config = dict(
    moe='soft',
    expert_mlp_ratio=1,
    width=384,
    adamw_lr_other_params=0.00092,
    batch_size=128,
)
Rows from block 3 of a small image flow-matching model, named by matrix and row number. Rows with one number within an expert belong to one neuron, the router's apart. Each number is 128 + 24 x the weight over its row's rms, rounded and kept within 0 to 255. All counts start at 0. Numbers have three digits each.
Before each expert's rows are labels from the 100 images, of 14976 (inputs lightly noised), where the router gives the expert most weight on average: "responds to" is what is common among them. Only what is clearly more common there than usual is listed. The data: photos with spoken descriptions (Open Images, Localized Narratives). In brackets: how many of the 100, against the usual share in percent.
# router: slot weights (model.blocks.3.mlp.router.weight, 4x384, trained with AdamW), inputs 220-274
# gate: expert gate (model.blocks.3.mlp.gate, 4x384x384), inputs 220-274
# up: expert up (model.blocks.3.mlp.up, 4x384x384), inputs 220-274
# down: expert down (model.blocks.3.mlp.down, 4x384x384, transposed), outputs 220-274

# expert 2
responds to: text has "grass" (27 vs 9.8)
router.2:124117137129104127135158155165136121115145101100103132105167181134107135137142140127089164140150105171144160110133116113142109146067113127135185142128091147138119174
gate.0:174089120149123136145119139120098124122123113147107156143093121119087100134134143140107114123142133152105145117164149126137101111142120118134160110116121145062126145
up.0:188105109114124110134121130150087124105136119121098147151104115094100091121157131133136127124135191137117143101162117145168083101139117122142149146099131146081107153
down.0:057176158147146150100143097092155132127156107120106118098143141135150079129108127146134126127171141154135119114137138122110126136191120095131102095116097138191125165
gate.1:130172107105149117131111128087136146133102120135142093115149113110144127100124127098178131169116082125118147131166056126098097113122126151081059149117121117141172141
up.1:158147082109157117161101123123111110129117140127113149126141126107147137184137141121074117128135146166124107139116124183118095118088113150108077111130103130163137117
down.1:101151129118099130118159147167129195100129103114114174131159130150151101115160171127102156144138141139091124126111114126143133115133141161116120105143151074138119110
gate.2:160163145177134085098131133103116123129126119149173127118173117124121130111112139148055161136136137065136081111128113131111130124096122156079096140127111097076146130
up.2:112129161121126145122072141103107108091133117079136127132073137124154125121158132162125107135109086126137130125097125149141126136110132095159110172126108071142108132
down.2:156176095127110138107109139111112161131146117090114108114174163163090159104123124149159089126119140130107133136122077122114138167172158119113081119131108166114103114
gate.3:091147122133121107141126146095104145152147126121108088100131144135089147135172117115199119122127117127141136121112128130130111072114132155108140137110151127091145140
up.3:100131130130136114123119130125129135153113130147123159106127118125095149144126125107176105132116128130135127121123146130151129141133136119163114144127142098124110147
down.3:114159125137128107115143141129138134134125134128110189142116138098137125125086106141075126093132161120140117119124109134135145154149132134186097128148104115120075080
gate.4:081139159115154148143115142138152159140124116112121119114135138149164112131157114157145129148124123070084115145125151134117098124157112114118202116156107162157138097
up.4:111133123119170125096138156140161155154159137153095114147118115159138077123153117139115090127125138114143097129130166118100132127077127112116114102120100098144124141
down.4:085129108121131090169126141117138080148125124103156109118154109120113130131140125116148123120108103201142122128152150120132146130131152135129190141142110085134139147
gate.5:152136091159101126084138115125126102148153108160129150109091079132117140129083162069238118136103148132094117121105143141126111146147104062129114110147132086113053129
up.5:152157136112133131191120115131122145109110059129124142119161174119119126134174110221091112120149114110127131138135152104138113108145153137082098135143119128129202102
down.5:139113145150137152093088147133121085137141116176117151147121093094132135119120116085121142113130136109104119135131129086114134127123143110123096120134156146151149135
gate.6:159168119140127125165101052131147196103122136094139122155076129102105134096130135140096144125140079163141121170128117124123145167152125138139124138146125102071124159
up.6:136116119135138132138126138151142164124146100114126118163109149137133124131099150139081132111135122143151142134162109113116116155092144114105150132152137114111088086
down.6:142111139115093164095136111108198115114165123162126098136141125090141198121125137145112102117129110089095112149122125094113127097119156135075151152131129128130115142
gate.7:100127162127124105142153123097127131167118116144093203165180080101089082082170164144168139133123152121147126166109120120097148153123163105129125122136124121129121147
up.7:132109112109142101112104124138140158141137152160161007120124129142150172145076138121101121131136146135116134120123126111124159132110127179132092159126127152139098133
down.7:118121131121144117118112117117115106089156138155124051127150124142132130138129086097088125110121137105144154119147126124160124136125148124130118108106138080164077134
gate.8:150161148107134111159153126150097165159139149148189143129140128137127129148150100098116127103142114109171106141115082131158138120094142134106126115147122107150111135
up.8:110075106164123164104095115129130128112123128124093160144098129136142157085100127139087122134111159173096150130119148139099132144084090103193123142107123121095120115
down.8:077141174117107125141120133121154150077136127111137050160141138138143130121128142113152092093169130135110090117123100125132146184110096146138121145123156122177166142
gate.9:094105098127131094122091095174104123133073109201111090111100100117152100114119125136105139123134123174123118134163129137119143138120115099115122107132152166084106162
up.9:108109120139113150098101082129091115137125123145103062102124109108163133132148105116148147118107128116124114146142133122111183136162115094151101108164149178132141119
down.9:085166142105122112128132113130153154112165120123135103133149118139121138150127162128140141174120149138113132113127154118116115101114159129117129143113154067139182145
gate.10:143117110153120100146124126115106171126133136137171107133112125115136102092137115106083162118178106127137116137134085131123145159089127142139102143109157113101177122
up.10:102146124186144102138103157136130164104082162120159127136142157117120152100119148104117157126106141156161110155129116108093139113066152133164108145081133116146185125
down.10:098085104113110161134152123139128154144126108145123142119101118131142107102103096110124131187129130131119136114139139138133110110103090121141154109130125120116051113
gate.11:129127104101117154098103147125133140128157176132148119143120152132163115165127134134138118124101142109120132113123129125145110122121090138122132193128112180111113085
up.11:111098128156084139118112144136108123136150106145146100112117092154101119140178114135150161135158136122141123134149106110139082126090079169129099105133127123160060129
down.11:095090140128127137150129134116154126113134135102093133117097123122138120144168141086132120097123126130136122128154148102128134118133122132123176140139096140120070183
gate.12:146126138147112117121085155112145141127133101125129112119129099125147121135105113167099166110120148122090093148124110133128080114112149109174157115128110084164105146
up.12:118115155115123184114106147160123096106105102143131170146136150160127138152130115111145082120144149079108132151117096111111111124101101157107121130131156149216092133
down.12:117113145119144101141103123101133094096192110094153155149141095160144145131132132124145127168134133141155162122091116095124096139131126094153146087148129137157089100
gate.13:129129153120104073128111148155145164122130149101113116138148117158158110127150133119130155127142127099107170143118131130145088107043127093150133118121148133112179140
up.13:124094141087105104118104137160119147143139140146128178145127136148114155143145137117152140135162144088110122136115103097120113124048119141142080118095173115124134128
down.13:168109131129145116115154115118134114140073174210125133146143111101134149132121091135121159085133164100129111116112126141119125089122152121122147103142146161153073154
gate.14:144130131148147135147074110163119139155115104109121168109094115155093112150108137149165143125153163129101117161133076150137095163118142080152114100121141144160173142
up.14:108133176128146109145100135165125119154137147111106130100096134134132119127118147173165111127155138130142118096142113144126130169157150111126125117127107111136174123
down.14:101136115122151120113141128125159135150110140175158092155164099141128137146117157177099130096142142130110102118157136129135141099130154115112143117125150117114173135
gate.15:144139138125118130126115095148127140118126152138094136142085111123152145094119103151166120110105155115130136166109125105134102107169127091140105106126147147168118180
up.15:126105092120105139124092096109141126105141137111102102117139138125183133120142110143171141139094093103162137145120118134109155145240130106112148113125150144100029111
down.15:104107101112158119147125134114112152114092118120122136126153153141161142120110118150103135062137110138145148102152121134138107119075121129109186130121121091108097136
gate.16:119129122164116132128124145133112133113130124136148038125126125117141110148129136179035149128159106121143122125115132143116107071099132130079174100140121136119170103
up.16:100105154129095168109111111139156130113146149156139098135123125157142113091140143153126151137145137141143125119110131123129135126145096118142112110140150109132128131
down.16:159188138118127124144124135175130146111098132087181143131125144076121127142093101098092102143156146139143117121139122144129098136139130116128073128144111137132140093
gate.17:116096110147093122136174127126117139146115160080133138160192096127114113129146111143098128121155099120131143126136128141134156128080157127088166130173153113168092122
up.17:125127130120144079134129148135143142112125124099170071116122154110121123136113116130142184133125120116110126119122102088154059163146088131146118097114112072167131139
down.17:173100108128121140137141092135130155131120114129145077166111121154123090125126144148148086072154101116116132174155098141110151097135101120103127125107134164158093130
gate.18:093145114161119099138110129135138129108098120141091114148095100107116099118162130124105134140133120119155139122116142129123155100090143100131162107142088141121180125
up.18:139118134119124134105134124126122121143172134114171162116147132148140131135077096132139123120150133156145144126146101145113147166191138128097097128135158124131084142
down.18:153136138127108102117143133142145165131164124128090150120118131114091116126193118145127142126095159143118138132125142132117142166133121121130129172149142142102170135
gate.19:160119131122110153190108144169165109159133138163125112127142128092146124094110115106099128126135114102138133160114101113136144131116157114145161125140106154122134092
up.19:144101133108073097140189103135111089117102115155124114119129117151096134127152144160140136138111121141132148114130170120111138075156106122123117097153096163127092093
down.19:086103119118151153137157148119143113110126162116169107136118151154112137136157127147146152113123124126185108123115127145112122118128151126130089093141109140132165104
gate.20:114128137152131130140137171122148063109130158205163102134105164104167119127128127109131150114147143110081118137112140085119125112098142136152139124121108171112143128
up.20:130118128125086091173135134117105113109117132117142147168092105153102088088080121122175120125114109118127147094122121133144135175104103147090135108128082106104107140
down.20:103157130122106152147120154167135120078116119092136079128113122102117142148161082141135087078131134116153120148123135134142139133188151095139103133138133095133122144
gate.21:171163105097158109132087122082101179119117107111139119159121138130116164093100116092106135121115154101119119127134126148113118107157117165095147118138086153153088117
up.21:139171159136120113149123153132114140137128138133140086128142118137134114115061159150131154116135153074141133127119116133136095120151119138125124133146078183120151103
down.21:117086142102134112120122103105106174097128107111093136141130114167098170124138117103119141125114071112096118138156152149129121130087106128110127114092143135083083164
gate.22:135137118109104144127151108099084127140214133129108145143131124146120152137111140079133144124107140152117104127149104095123143153108139119151120118112116214103091142
up.22:111135162146129129115103125110172111107125137151148084150122119102143134162125113140053116116140124082140138117116119139135106140129124141141125104108130041147142105
down.22:106122145121118131121138111145128132128133129109128098097113129124129135125137140114055144123141134157122106122126137125125139193081101122143073114124136211119144107
gate.23:130161157170130131110070109105135123074105152146157104170147130156142129055117126099125119137154149110139107131141149114071108147127119132113114132106154062139106129
up.23:129131100148142145141142128153132128107124123131103160113149140100128132101143156113121129131163137177129129114112112133114159110126159148136135153145153203131116126
down.23:187096118137139161133130124137162125148145132127117146148136158080096113139094127134160128116120145121080146148141138130108098153154120103105156104118108055055108099

# expert 3
responds to: text has "dark" (38 vs 2.1)
router.3:081168097148114114118113135137135161115196137100091159116109109128120105139103147111161093129133124136097120112160111104119076154090142142102132126104124117109154131
gate.0:116138122129141115168121141133124122128141133093126139113125115138118109135114146149131108139126127119101150126150136082132128123169103114093101098128154175144147110
up.0:112110130124116163136144132133123137122101131151171050132157157148149149134187116128122123115118125127125091134133135151128118120115124129149116141117102044127108130
down.0:119087131132113120127149131127121153117200126166082128134126129150153143142157133072105138086119129111120136130114134103132116064119123143119150137123142126098121135
gate.1:131139099139141157096123125134147135114145139132094124131114129127117120143119115135160166109110124112142140135142126157146167088156155152124126102094138141129120117
up.1:109112138123135136148148134146109105132181138162149128109139140125158132132132166130066128142150119130116120088116141080155100177095111123152146110125152115139157109
down.1:069048091133122151135126132135128133124167146188158108112124129098149126106125129085125149130142107134088116109118140127112199115119136132153189135114146138128143132
gate.2:130118126117174146131130123129131166132148145126151168094153099154147148127097163103186104121144112079102151143159122123137114160161128149112070110141099137198107104
up.2:154147127097155174146111116145155140109143145148205149118125107094108159130094135152199081122096135121097120159155187161159102147162102140154087112189125130129106125
down.2:078112097106140135087114117099170149148099112096095144117105121149096104109152107142144167142134124072145134141118124118120127105115145127168163149101115059160138154
gate.3:137123149113135120115100155144116130104116127177179084158093134115159096095098149133128095125137147137143151110125124130135115141133107110145062120167124131165082122
up.3:132117102109104081112133126126130166161109147091068187113128144148156115128146130155128153129102119119152092129129157150087125169098149167151169132083120148072133122
down.3:109122154124156152131115113123102109146138139154099154130118133093084130124119124096114109094130137130135136129129122160131150145103126125170207132130133136155161139
gate.4:145161127136130159150125142130143121135146127175098146150126122126124168116103171090091148121141143125120131121127101132158164098125095128135129121127131095143088121
up.4:098112114114132109121123118120104121120142126061179083097130132125133116125150088167143093127114112111140133107150120107128106155080137127148125130127155157121181108
down.4:086098128144142121120144143138171113112134151145186107146149131116159125156200118079134158112107087136124108100138147107130168110180135119147129117115164099117173156
gate.5:139097127104136140131143155158130111152105130144161128143107128146099134119131153156142137149147132132131132101112155176174145065160139084097150112116107085153129116
up.5:164106156117115121111137169131097110138123089142091130127143100137159126153084094122107113145118161115125118137137146115089126132142126128125135113142128101136109128
down.5:135086117138146110118116134137120141116163112162093136114144126125119085153126097113175126178153120133114152103134121128117148123069117118112113146131119117118147106
gate.6:177143114145129145151124151101150103141106129082125102138134119145102124144127139156077142157139114106105145146129108119136120152094121160104155134143140137140130144
up.6:111113098113147146099116135104151119112085135095129054132090109127140090140090119117127119130147129139134118139115100107109124160127119115124214123127111147146126166
down.6:189218107131115133144114151153109094160129133061112067120126128141140151141114127188129131109136147126119128156133124125124118133184141144145084124127112140126100096
gate.7:178087146153145126105124103102143179149114134149114150100127149128129139118053131086133117127125181171155122129094146145150067167162157136130153124112125173085143116
up.7:080090153101098092127100105151100129144126109094133084141151132083139128167154111145164155113141113136138132150131092121144133128114127132118116147116100138092112148
down.7:142083113139110122142125116127147183149093141111142162157166138129128149157076134150138122102096160067122157129150122142148155097075141128176155130118139111160119103
gate.8:126125123135098102181110176118114148169126122104150064113097144172162112121156111116124127117133143147134164101137128118134128142167115107135119095093178155125140126
up.8:122121128119141138053116077125134100093134121108125170154156110115138123135085140152160119115123116119100142132126088105123119134098126183134135144146081078141145147
down.8:120094105132163132132158111143103124141169133164098125136142111112112121112113141147176149052114171125112149116099142140144110125127111105159066115131157099116120151
gate.9:135157153122098125118069100137147126110077136120125096115099138142133146111134102124069149163130126126150170120137103112118130106098106146137135135111149100116112121
up.9:148144150138128152145110104166150106108088147127125145115128124135114142136151108116129121111131146111113160117111109130125087124118117124123099153113153134160118116
down.9:133122136136120127139136126139135122134149134121141149142120133130145134158109128134125119099126137138128125134134128147147162124199141135129119138146140046133078104
gate.10:129143105126114127175088111123130093105181109076115103106172140125112121136126155156137175130151114111159157096135154129126154135148155110140098117133137211102142106
up.10:114125118130138152132142128100127125090140140137149109140121103108111152108105136110118145117109119158126128121122131124160082128112125137146105133154120152133102122
down.10:120118137099149125167126124139152114083187125161130171116099133108115107100102116120128154079096145149148122147144130133105111111192149103109088140119140089161053128
gate.11:198148126137161122103097129144159087128142127094150148120129132093148127102090121179133132125147114132128128122126122135105114091162129128160062110133120145117145141
up.11:178082129167153121118093155166131103127125138145113126111139117116139114104096119131118113140155104137085134110124133107104117123190104090160088131131123131102122156
down.11:123107119127148146138128123089102109093143120120124115147131120150130160148149146145146115147129170153115144134125149098083105125164130128146189135105087130074121102
gate.12:171138131136140144136172141109126163130115133063187135134159134137147145125078155137136153125128141119162139149113136131136167155158128158155168132096137141111090129
up.12:109153122149130139146101111134131146120111148186106117122113125148145112133121111185143127104140169115106115148103143135124098159153096134128125115149132085127065108
down.12:116140092135136134131152130143125113144140124109138146124131129086131134128125108108112163095122143131124142140131130121143095104081121114099084138117107160104126115
gate.13:148084117153128097131154154123077103124127120119121080128110120136141102091180131130140129142107144125134135123095127140118169138169104140164112114101120178149139131
up.13:104109126158172128096111129095108082155156136130110115162128156146103130138103122092205107146096118129106138179113150127136134131140127137128165164117136126143146126
down.13:120144161106109137154147127119140156131174128086143150102114135118113125139137126110071128091115113133111143119100105122093159168121124108117121119133138127171176115
gate.14:118140125136131147174116117135136135125130128115123117142140128143108125135104153089113092124120133171110113140138128094145177094131104129124144140106163133164117106
up.14:152132108135127136161119088171114114118119127134105123136116145151100127111120136129105089121121163173142138122118121131147185137093128128153127148124163154146147119
down.14:106176132132113152154137112154145174136119143133170154137121153130142141133114130148127148159108134130115139111128150119119090149193122154148149106136111123156078111
gate.15:172128158144116124098139150164097108125100149142130051116130149146124115132134114129090131118173114162125148150123090123146161144133117138144116139142108145094126111
up.15:164131153112129129122160149163120108145134133137121073132113137145119115118155141169102145121157118172120114141136089110129136141094125122164121144137110112108115115
down.15:135135131123131123113125125141123120150139138132150139137118134110123155130130138097119095095109085129153125124136118140127098102120127126129113110141139053167078135
gate.16:126123105153158164137128134147147114094131131125117118149121109132148133093125165101165134128109150138085122148159146110144100126114127127121121122114103146149131114
up.16:122099119149120108115139139125118130171125147094151109111127123101070117153070122126133156118119121094182144083131144134117175130133117132112146138112174104089112136
down.16:110118118125138131108140109115141125132106136121125127131143129138110136141098102065118105115128115108149122133165111144124121165189111141140181137144129162188129149
gate.17:177104121173090129114114140150115168112101106142139127081151170153096120116114128137074117133175113146137126099154128082105151123105147108144111111133106088096133160
up.17:146122109122116147130120133134134152095120137126118133065166127079115117142086094138088132105149122134147099108162089106119134127080135086123110135156125043063167137
down.17:131153099117107141108126120130074139136113100127165177131146086126137095109065160106176141109149101118109106141133133135129134132126100116093148143126132108112125141
gate.18:155126143126147148112148136141122130099141143102121142119114145122112140144114169098099129117130140123126162159107171137141113105133113154153117104107088157055106143
up.18:148116117094137142116154124137121123132104146131127116100099128130111139103178103074119141155134123121173140150128140132113111154143166135114121085116094139113104141
down.18:131135127138125123132138126147114156123117132125109102141129122136130124136148141158090137133140131134133149112116137120123128155129103110155088131128123127088084110
gate.19:151134137141126089107125137134103164130111098119098138125113137103117095120110123131143133127121139129116107155165127178136124146152104083074096142121118083084114112
up.19:093097117140156149123110108096120121121181138126119095135139116125095150092135163155137143114146136170136103147123150160112129102120129101127110135138136134173113125
down.19:118142102134121119123128129132139141077164152106081126104144110128146139127143120066223120099122143095122138105092126096143146089123111142125102132150109074113095160
gate.20:107154138117117129131129106160120181089087109108173140152135135178091191095093120111146192126135147091142153089090130133140086185132150137148152093064131129124119156
up.20:122081129145120143164108118119159106138145133135098089119107089093118122163158128147139105098152105105141108150148131119128198088094125124082129137144121161129107113
down.20:125181112129093141128145143099144156125120122132136163106154146172121138126062142110129107155165136160132122123138136096145155076180131131141150171111094102115102088
gate.21:116135141147126115136076087092125153124041129072125129140074153166151102164131120122174116119132123083124137108138148137151176096144122156131139175145168089094122134
up.21:147162133093126107135133128141133128145134098103134119135132133072127094136134118182156132134150133077108136143152108139119145136149106144124156115149121211130150117
down.21:126149155109124134132121130136095096107089154142149083105121115153160112115100127094086116083120145166110107104130123104115102152071116121090108120143127071118107117
gate.22:161164113122148114127149127128126138124098090148176130122115146135136157156099123090144135130137134109133126136138118135123205104101094130101080139121116132106147125
up.22:145080162131079142159120135120128111132149151145106140140082094090121113145147134141109093127141126141124127117137142131119136150112152133161113109111112135162109141
down.22:177131150118138146126119132143149126119098141160143112102129149117133131138122117155123118124153123142124127110128136146119119195139101138115114110115146133076133151
gate.23:126122139155124145150118106140153127145173108122157172142140137141121140110163120104174117133102130104134117148114115145131138117136127155185121150116128125135131133
up.23:144153140121073161122102097143122088136084116152147193158153158164146120140122105089147122121123137095072117121143101115155151129138145099130095143147140124146085127
down.23:112143092137125130099131139142176126161119127148121134115117149141128171129138155165138161175134099122105123111138109121133128161097148135159132138109111130087119149

# expert 1
responds to: text has "white" (29 vs 12.2)
router.1:153121162116129131150122107103146146140098125099188122153127137122120164134122116157168143115112091106132107160107150138134181101167115119159157127141132173130109151
gate.0:105132121143111115146142104150107172140154131126150189137161152121141122115124140088098133113131130134128156128140133119108155181096108113123180116129113157112090096
up.0:118114128166128150115147128121132177105113104129139148100160091092120135156087173115159145119176164118111104117145141114109108165087128125142174136101137121184113136
down.0:134077114131115156121127111131132145148137154122089114127127100148120111142136076162068145115134156134148105126109135131122131145181168147127113125138103146079064119
gate.1:141146079104112111136129109124139120117118141141111130138135135169146110103121076119183108102132125143124141141120162148161180105129128139124045115103127148109127124
up.1:100105145139145154122125131149109133137124118144178112106139151103107161139126189139078152127105102132146116135149107106124079120113092125144226131166146124110098112
down.1:113116131137148120111122112153166129111128121168132111149128163105156094145156171137091141140119148148141114142138121131110172138066141109116152138123145174143056139
gate.2:148172119113115144116147118129140141135132163178146117103138141142155101162117101138152115136134142116109123106115135135154117097148159119098114108125122146087180156
up.2:161146140138130142126173126114142141126124143197139128100149140101140084160112098143123096137135135095119133112128126140128108105147142136113088135125123122103187174
down.2:133081112125154146129145112116119094161101098159113071148125144108079125138203112185069131187134152130129122153133124147109125076118115129150137134125145170189093117
gate.3:140137155119128113122104131111152154119091134089142130136121133148101160110119135119139139134121125157120169074128128157129096097109110111150180158123151166099163178
up.3:126108120121138117147154101130155079126121137138133107090142121121171084130150080138161120088145139115146093152130089111181141096167166124127077098123123037184123113
down.3:129139130128107131121121146138115102143124129126126156138121158123086118143103153136097120099128132124132112137131135130123159148116148104112119134105133100100147131
gate.4:117132109120126136130139132126179126113110123130104099145152134142110125138165130130092102128137132111139131097093149106148067150168123112131112111140130070144147134
up.4:140146114147091128162134146146164157125151138170133158153141120138134124150146125142115133110146114103132144128078132110125080166156133101145115117153109091112156098
down.4:121114126132144135120144134116143114131179120096084138105130143128127140115143137120080141109118127137108114122134144105110170094129145105103086130099142135155149116
gate.5:138119131102102120127108163117131116126185139169083166106069120173139126147126124165115132126115101159168160118100185121145133139174133087167183118159126116139137070
up.5:128092097144124114148143092127119127138135132075138071158163140119147116113121137117160125146168130129136081138147063142140142113132141143121109123106110104143121118
down.5:111102161147168120149126154128144133126086133172086099130128117138139122133100153135078149055147130140160110119155112122136123098119165110117166110119119099163183120
gate.6:106145142147139145121103123125109139142120150140131121121089062142135130138100112136177146126103167124098114107121126135134162130118152161127109105089140145139114110
up.6:113144116127131106131164155154142125142145119082112120091138154160101164151145103107200107137144123132151143102121106121116139102070120125136139154106115154110167126
down.6:119071161123147161131134143134122109136090131164115124140137137128120145141156126148155142079142119120107122129112148110134074097187119131096115121109114119112120118
gate.7:127083143125112125131137145158093163131148115129131205120100167129123134135106161107124095137163070138122109133129092125128106095170122110146113127118094120137079161
up.7:138113159135103162122136152147110133137137115154126126105127108126122121155097125137105090128152083089137099140092120116128064077111129120136121091159099139122065161
down.7:140116174105142148136134139136144108142135120154129150153137123136091177135160116151129145134138120117143107133136127123149108102231114115099113125132138126120092161
gate.8:112169129116168137102129143111101110140149113130111139124123124173131126108176126147158119130101132153142096096151141080177165114160126134173092104140153165109133125
up.8:141112159107114128135126137142142151079095145145190137143109089068153134149119136141140148126159136160132126139103120135083150130147143134162140121086132146109152109
down.8:156145194124131165151125172131191121134131151146080108145088115197174128144101160152130135086148105126131124095133166151147117142167145124097096116113158165173124176
gate.9:123131121152122130168133163122156111118096170139135157147144138085121162121083087143189100129147141128128095096089124099095150105091142136134083130125142114114128150
up.9:136121116137130134141118131115121142136150096116103148113106100123137109119148135101065123106124113136116132131145122109126095157153106123109146115151114155119085134
down.9:121147124112130116151103097134127108139122135163109088146137118132121111129142143136095114112092140107144116137117134152113131129135136132143201132123119108180093156
gate.10:158140145148132116096130179168160132129171133141147093098114132117139147091092128153179084143140120144124193121084124128124123160138115110155164131145119133102137091
up.10:125087177140155109100108159137136108152145125150174103105131118126144119086122116115134091128131134095124134137073141113117116151108140119163142112146111143121133077
down.10:113184104102134108137129126151104134116118124195157148124145136133115126147138154088159128123120124102143138118122129113132116196081124157151127160119136127060147151
gate.11:114124162115119111179105122094114122120116120153129094155126140147133148135143133110125133139154096132130125134098142135096120135126135143125158121123151070108160138
up.11:090120123123121109139131143159117191118108145143127113113121137101142122110093139134115159131122118140107114173143134121149181110132156107093107115132111013108125083
down.11:119132136130111146104124135112148082142105159144114144110125112079099156126126113120166135123114156110122125133141138124113123114090147115101106117131155196076181135
gate.12:135164106141116115157145098133106123101113147177174150135104134136159117120104148170113122129164114119093124139152122118135118127134105111114141116131123121130155110
up.12:099083130123111127146050117100143182109101091104094085134140121141119135145085113117160140127156136119141134119108146142114139119097141146143130131126129142143132145
down.12:149101137145146134115130135129121161080096137135160150169138143119089159114146145133169129065114115126145139150135136160135100168144154124140091110123097103131160159
gate.13:129105116123160114124133135131138127128082162104113134134126137135159101144120140112169128109142143092138154111122127122109146133104160124122091109150101066130081119
up.13:112101109120159127146151151142139123141108174105126083148129149131157082120115126137127145116126137088131133119122131116132157145088155120115089112140106072124067103
down.13:118164119153133139122105133113121138118120098095119070142123139169125107104119144149179139143135128141115129125111132112133119101169141123138075121130105141144158142
gate.14:134120142143099170104161141172135100111146124116179128128198152177167128123144113126128139126160111158113114141133132145141146109131112136149133130133121165126104094
up.14:091132106140120101116136150135148150119113137176137114116102164131178141108109158164130107137099134145109131122122156098120081142139102126110126128100139080146142123
down.14:128128143131115136127139162149108067145102130176140114146139149145145110105119133098152114112124136159144126136126122108114098134122101146125100119117119116119129168
gate.15:105129136144167138118143149148162153154114124135121068139130174108144140140125119126094125147137112115160136123149091119125132114125119134116124131136106089117147112
up.15:141112134102098116124142092074115111080146115123121181127103123139116108133165143118117165119117124139104106124117161109126135137138128128125129133069133131212160140
down.15:147143118138135116125112123128131139163114130135169139132127122098119094133138150106104128090149126100131131137134139133131142116138111150161199110138090085148132142
gate.16:143123082109129097133097109140143097102135154189147071107091133187112118115100106135123120121098118120139108150104110138132159120126118124157160116097141143129131106
up.16:135133117107122111110119099132108072116090113116124136109127171110100128114110133129113092123116089114146128118119105136121118148109115103080139111133161104095134145
down.16:149105134136113152140109127114136123134128116215161123141149130114142120119142122121124129138150110139109136129120108146157096105118130122114099131136118158106114121
gate.17:146156157116127148136135114127143075111136125163130193097110143105098164112092100124135114139135146122149107090117130121144159119143115102142071105154121096147126164
up.17:143187152115111149155135136136143108111151142125178190134109132136114148114105114113119114139155125115115129089105124122125226072118134088176061108111141105122102145
down.17:163148136113132115144140112156182068131156111126179154121129159137125146109114138087118138152125115161143112129166119161113065198187127107124079124100123164137091098
gate.18:152107118115121117117097144152126138146148123073075150150136125149098143155134109157154169138111155111096140138104127160134144112159140105093146104123111095139114175
up.18:109118109122122138084119141156107099158094146075086172149077108127066143120116113190109153120125135131141153099105096129126082115128139107164082137140156130093141139
down.18:139169122137109130130131152135136148098139129127174110118147129097138148138103126120074122128141147098112140111143118140125117158128149097135107155117137083161143119
gate.19:074122137118151156110131106147122088135119123149117161128103120134133115085152062174199151132153165148148133143143131086137066150168121125137151120116121091102112142
up.19:114095128147126132110126107132158136137145147129122129114114092119086115171108154150081111117134110116166125127130139134140072116116144085118136149147128144115077130
down.19:115145128127112106125122133140146151136148134165113124114108139111115144128107131113102132134136136087097149132094126098138178120189138121152168159131131140130116100
gate.20:114147178100123134145133126087084140121105137132144118140110087110164129112177163117149123144137170122138144151127098077133115178124083149141114091165124113076114121
up.20:129115125125116118156158114116110124137108117077126137134147102119110090149136116100127151133121150126148124109086102112169095076113129088094122131130147131145143144
down.20:105144101141144154081120120105158111100166136075128108120125117094136126133118108113141118129161151145136125105144119121139117136148150125112126146139125131179172096
gate.21:139127128122134107135110136142160144125130148127147105120115140116160147155092106131091148106154143137125166119113123127121108107136130114142113140122121104160143104
up.21:149136128107097140142136150096124128144172131111126162167114124117131118110113118145187126136132109098145133140128133110166103122133137126123127105122097141203143151
down.21:149135133124149136147104106165125099122116132131123130115140131109150121137047125106094123157138152118156128108138153132121108149168110122118162128142101096104065099
gate.23:135179114098111112146088142107105120154145098134152161134132129138157141120147107158147120123151112121143148119142139116115137130126150154141141130140144089135151136
up.23:108098145145145125144120135166146145108128172124101110130128117085117126148111115102161127135130177122120114142147123165112108160114107109116163112130119195162090118
down.23:132176187119148130134124108114129113105134140114157119142112140132136103158134158117123139061142145146121149113146130137108122116139135121109183097130127134110162123
gate.24:182149132126126115093172155135120088126101121124115133129115162112129162154147116100198117118142121149110160078070150125137095090140126144121142125177077134168114193
up.24:194136143136166117083151139144100082120105122133108147138121155126126170132130122096164111119159133145133147087091159132131088087138123141134155125170086113178137175
down.24:126162158105122122128143137115108136125164120143123146132136141136124136142100116133055116151124100093129141125133134113145115104140106135172095126157149099000126112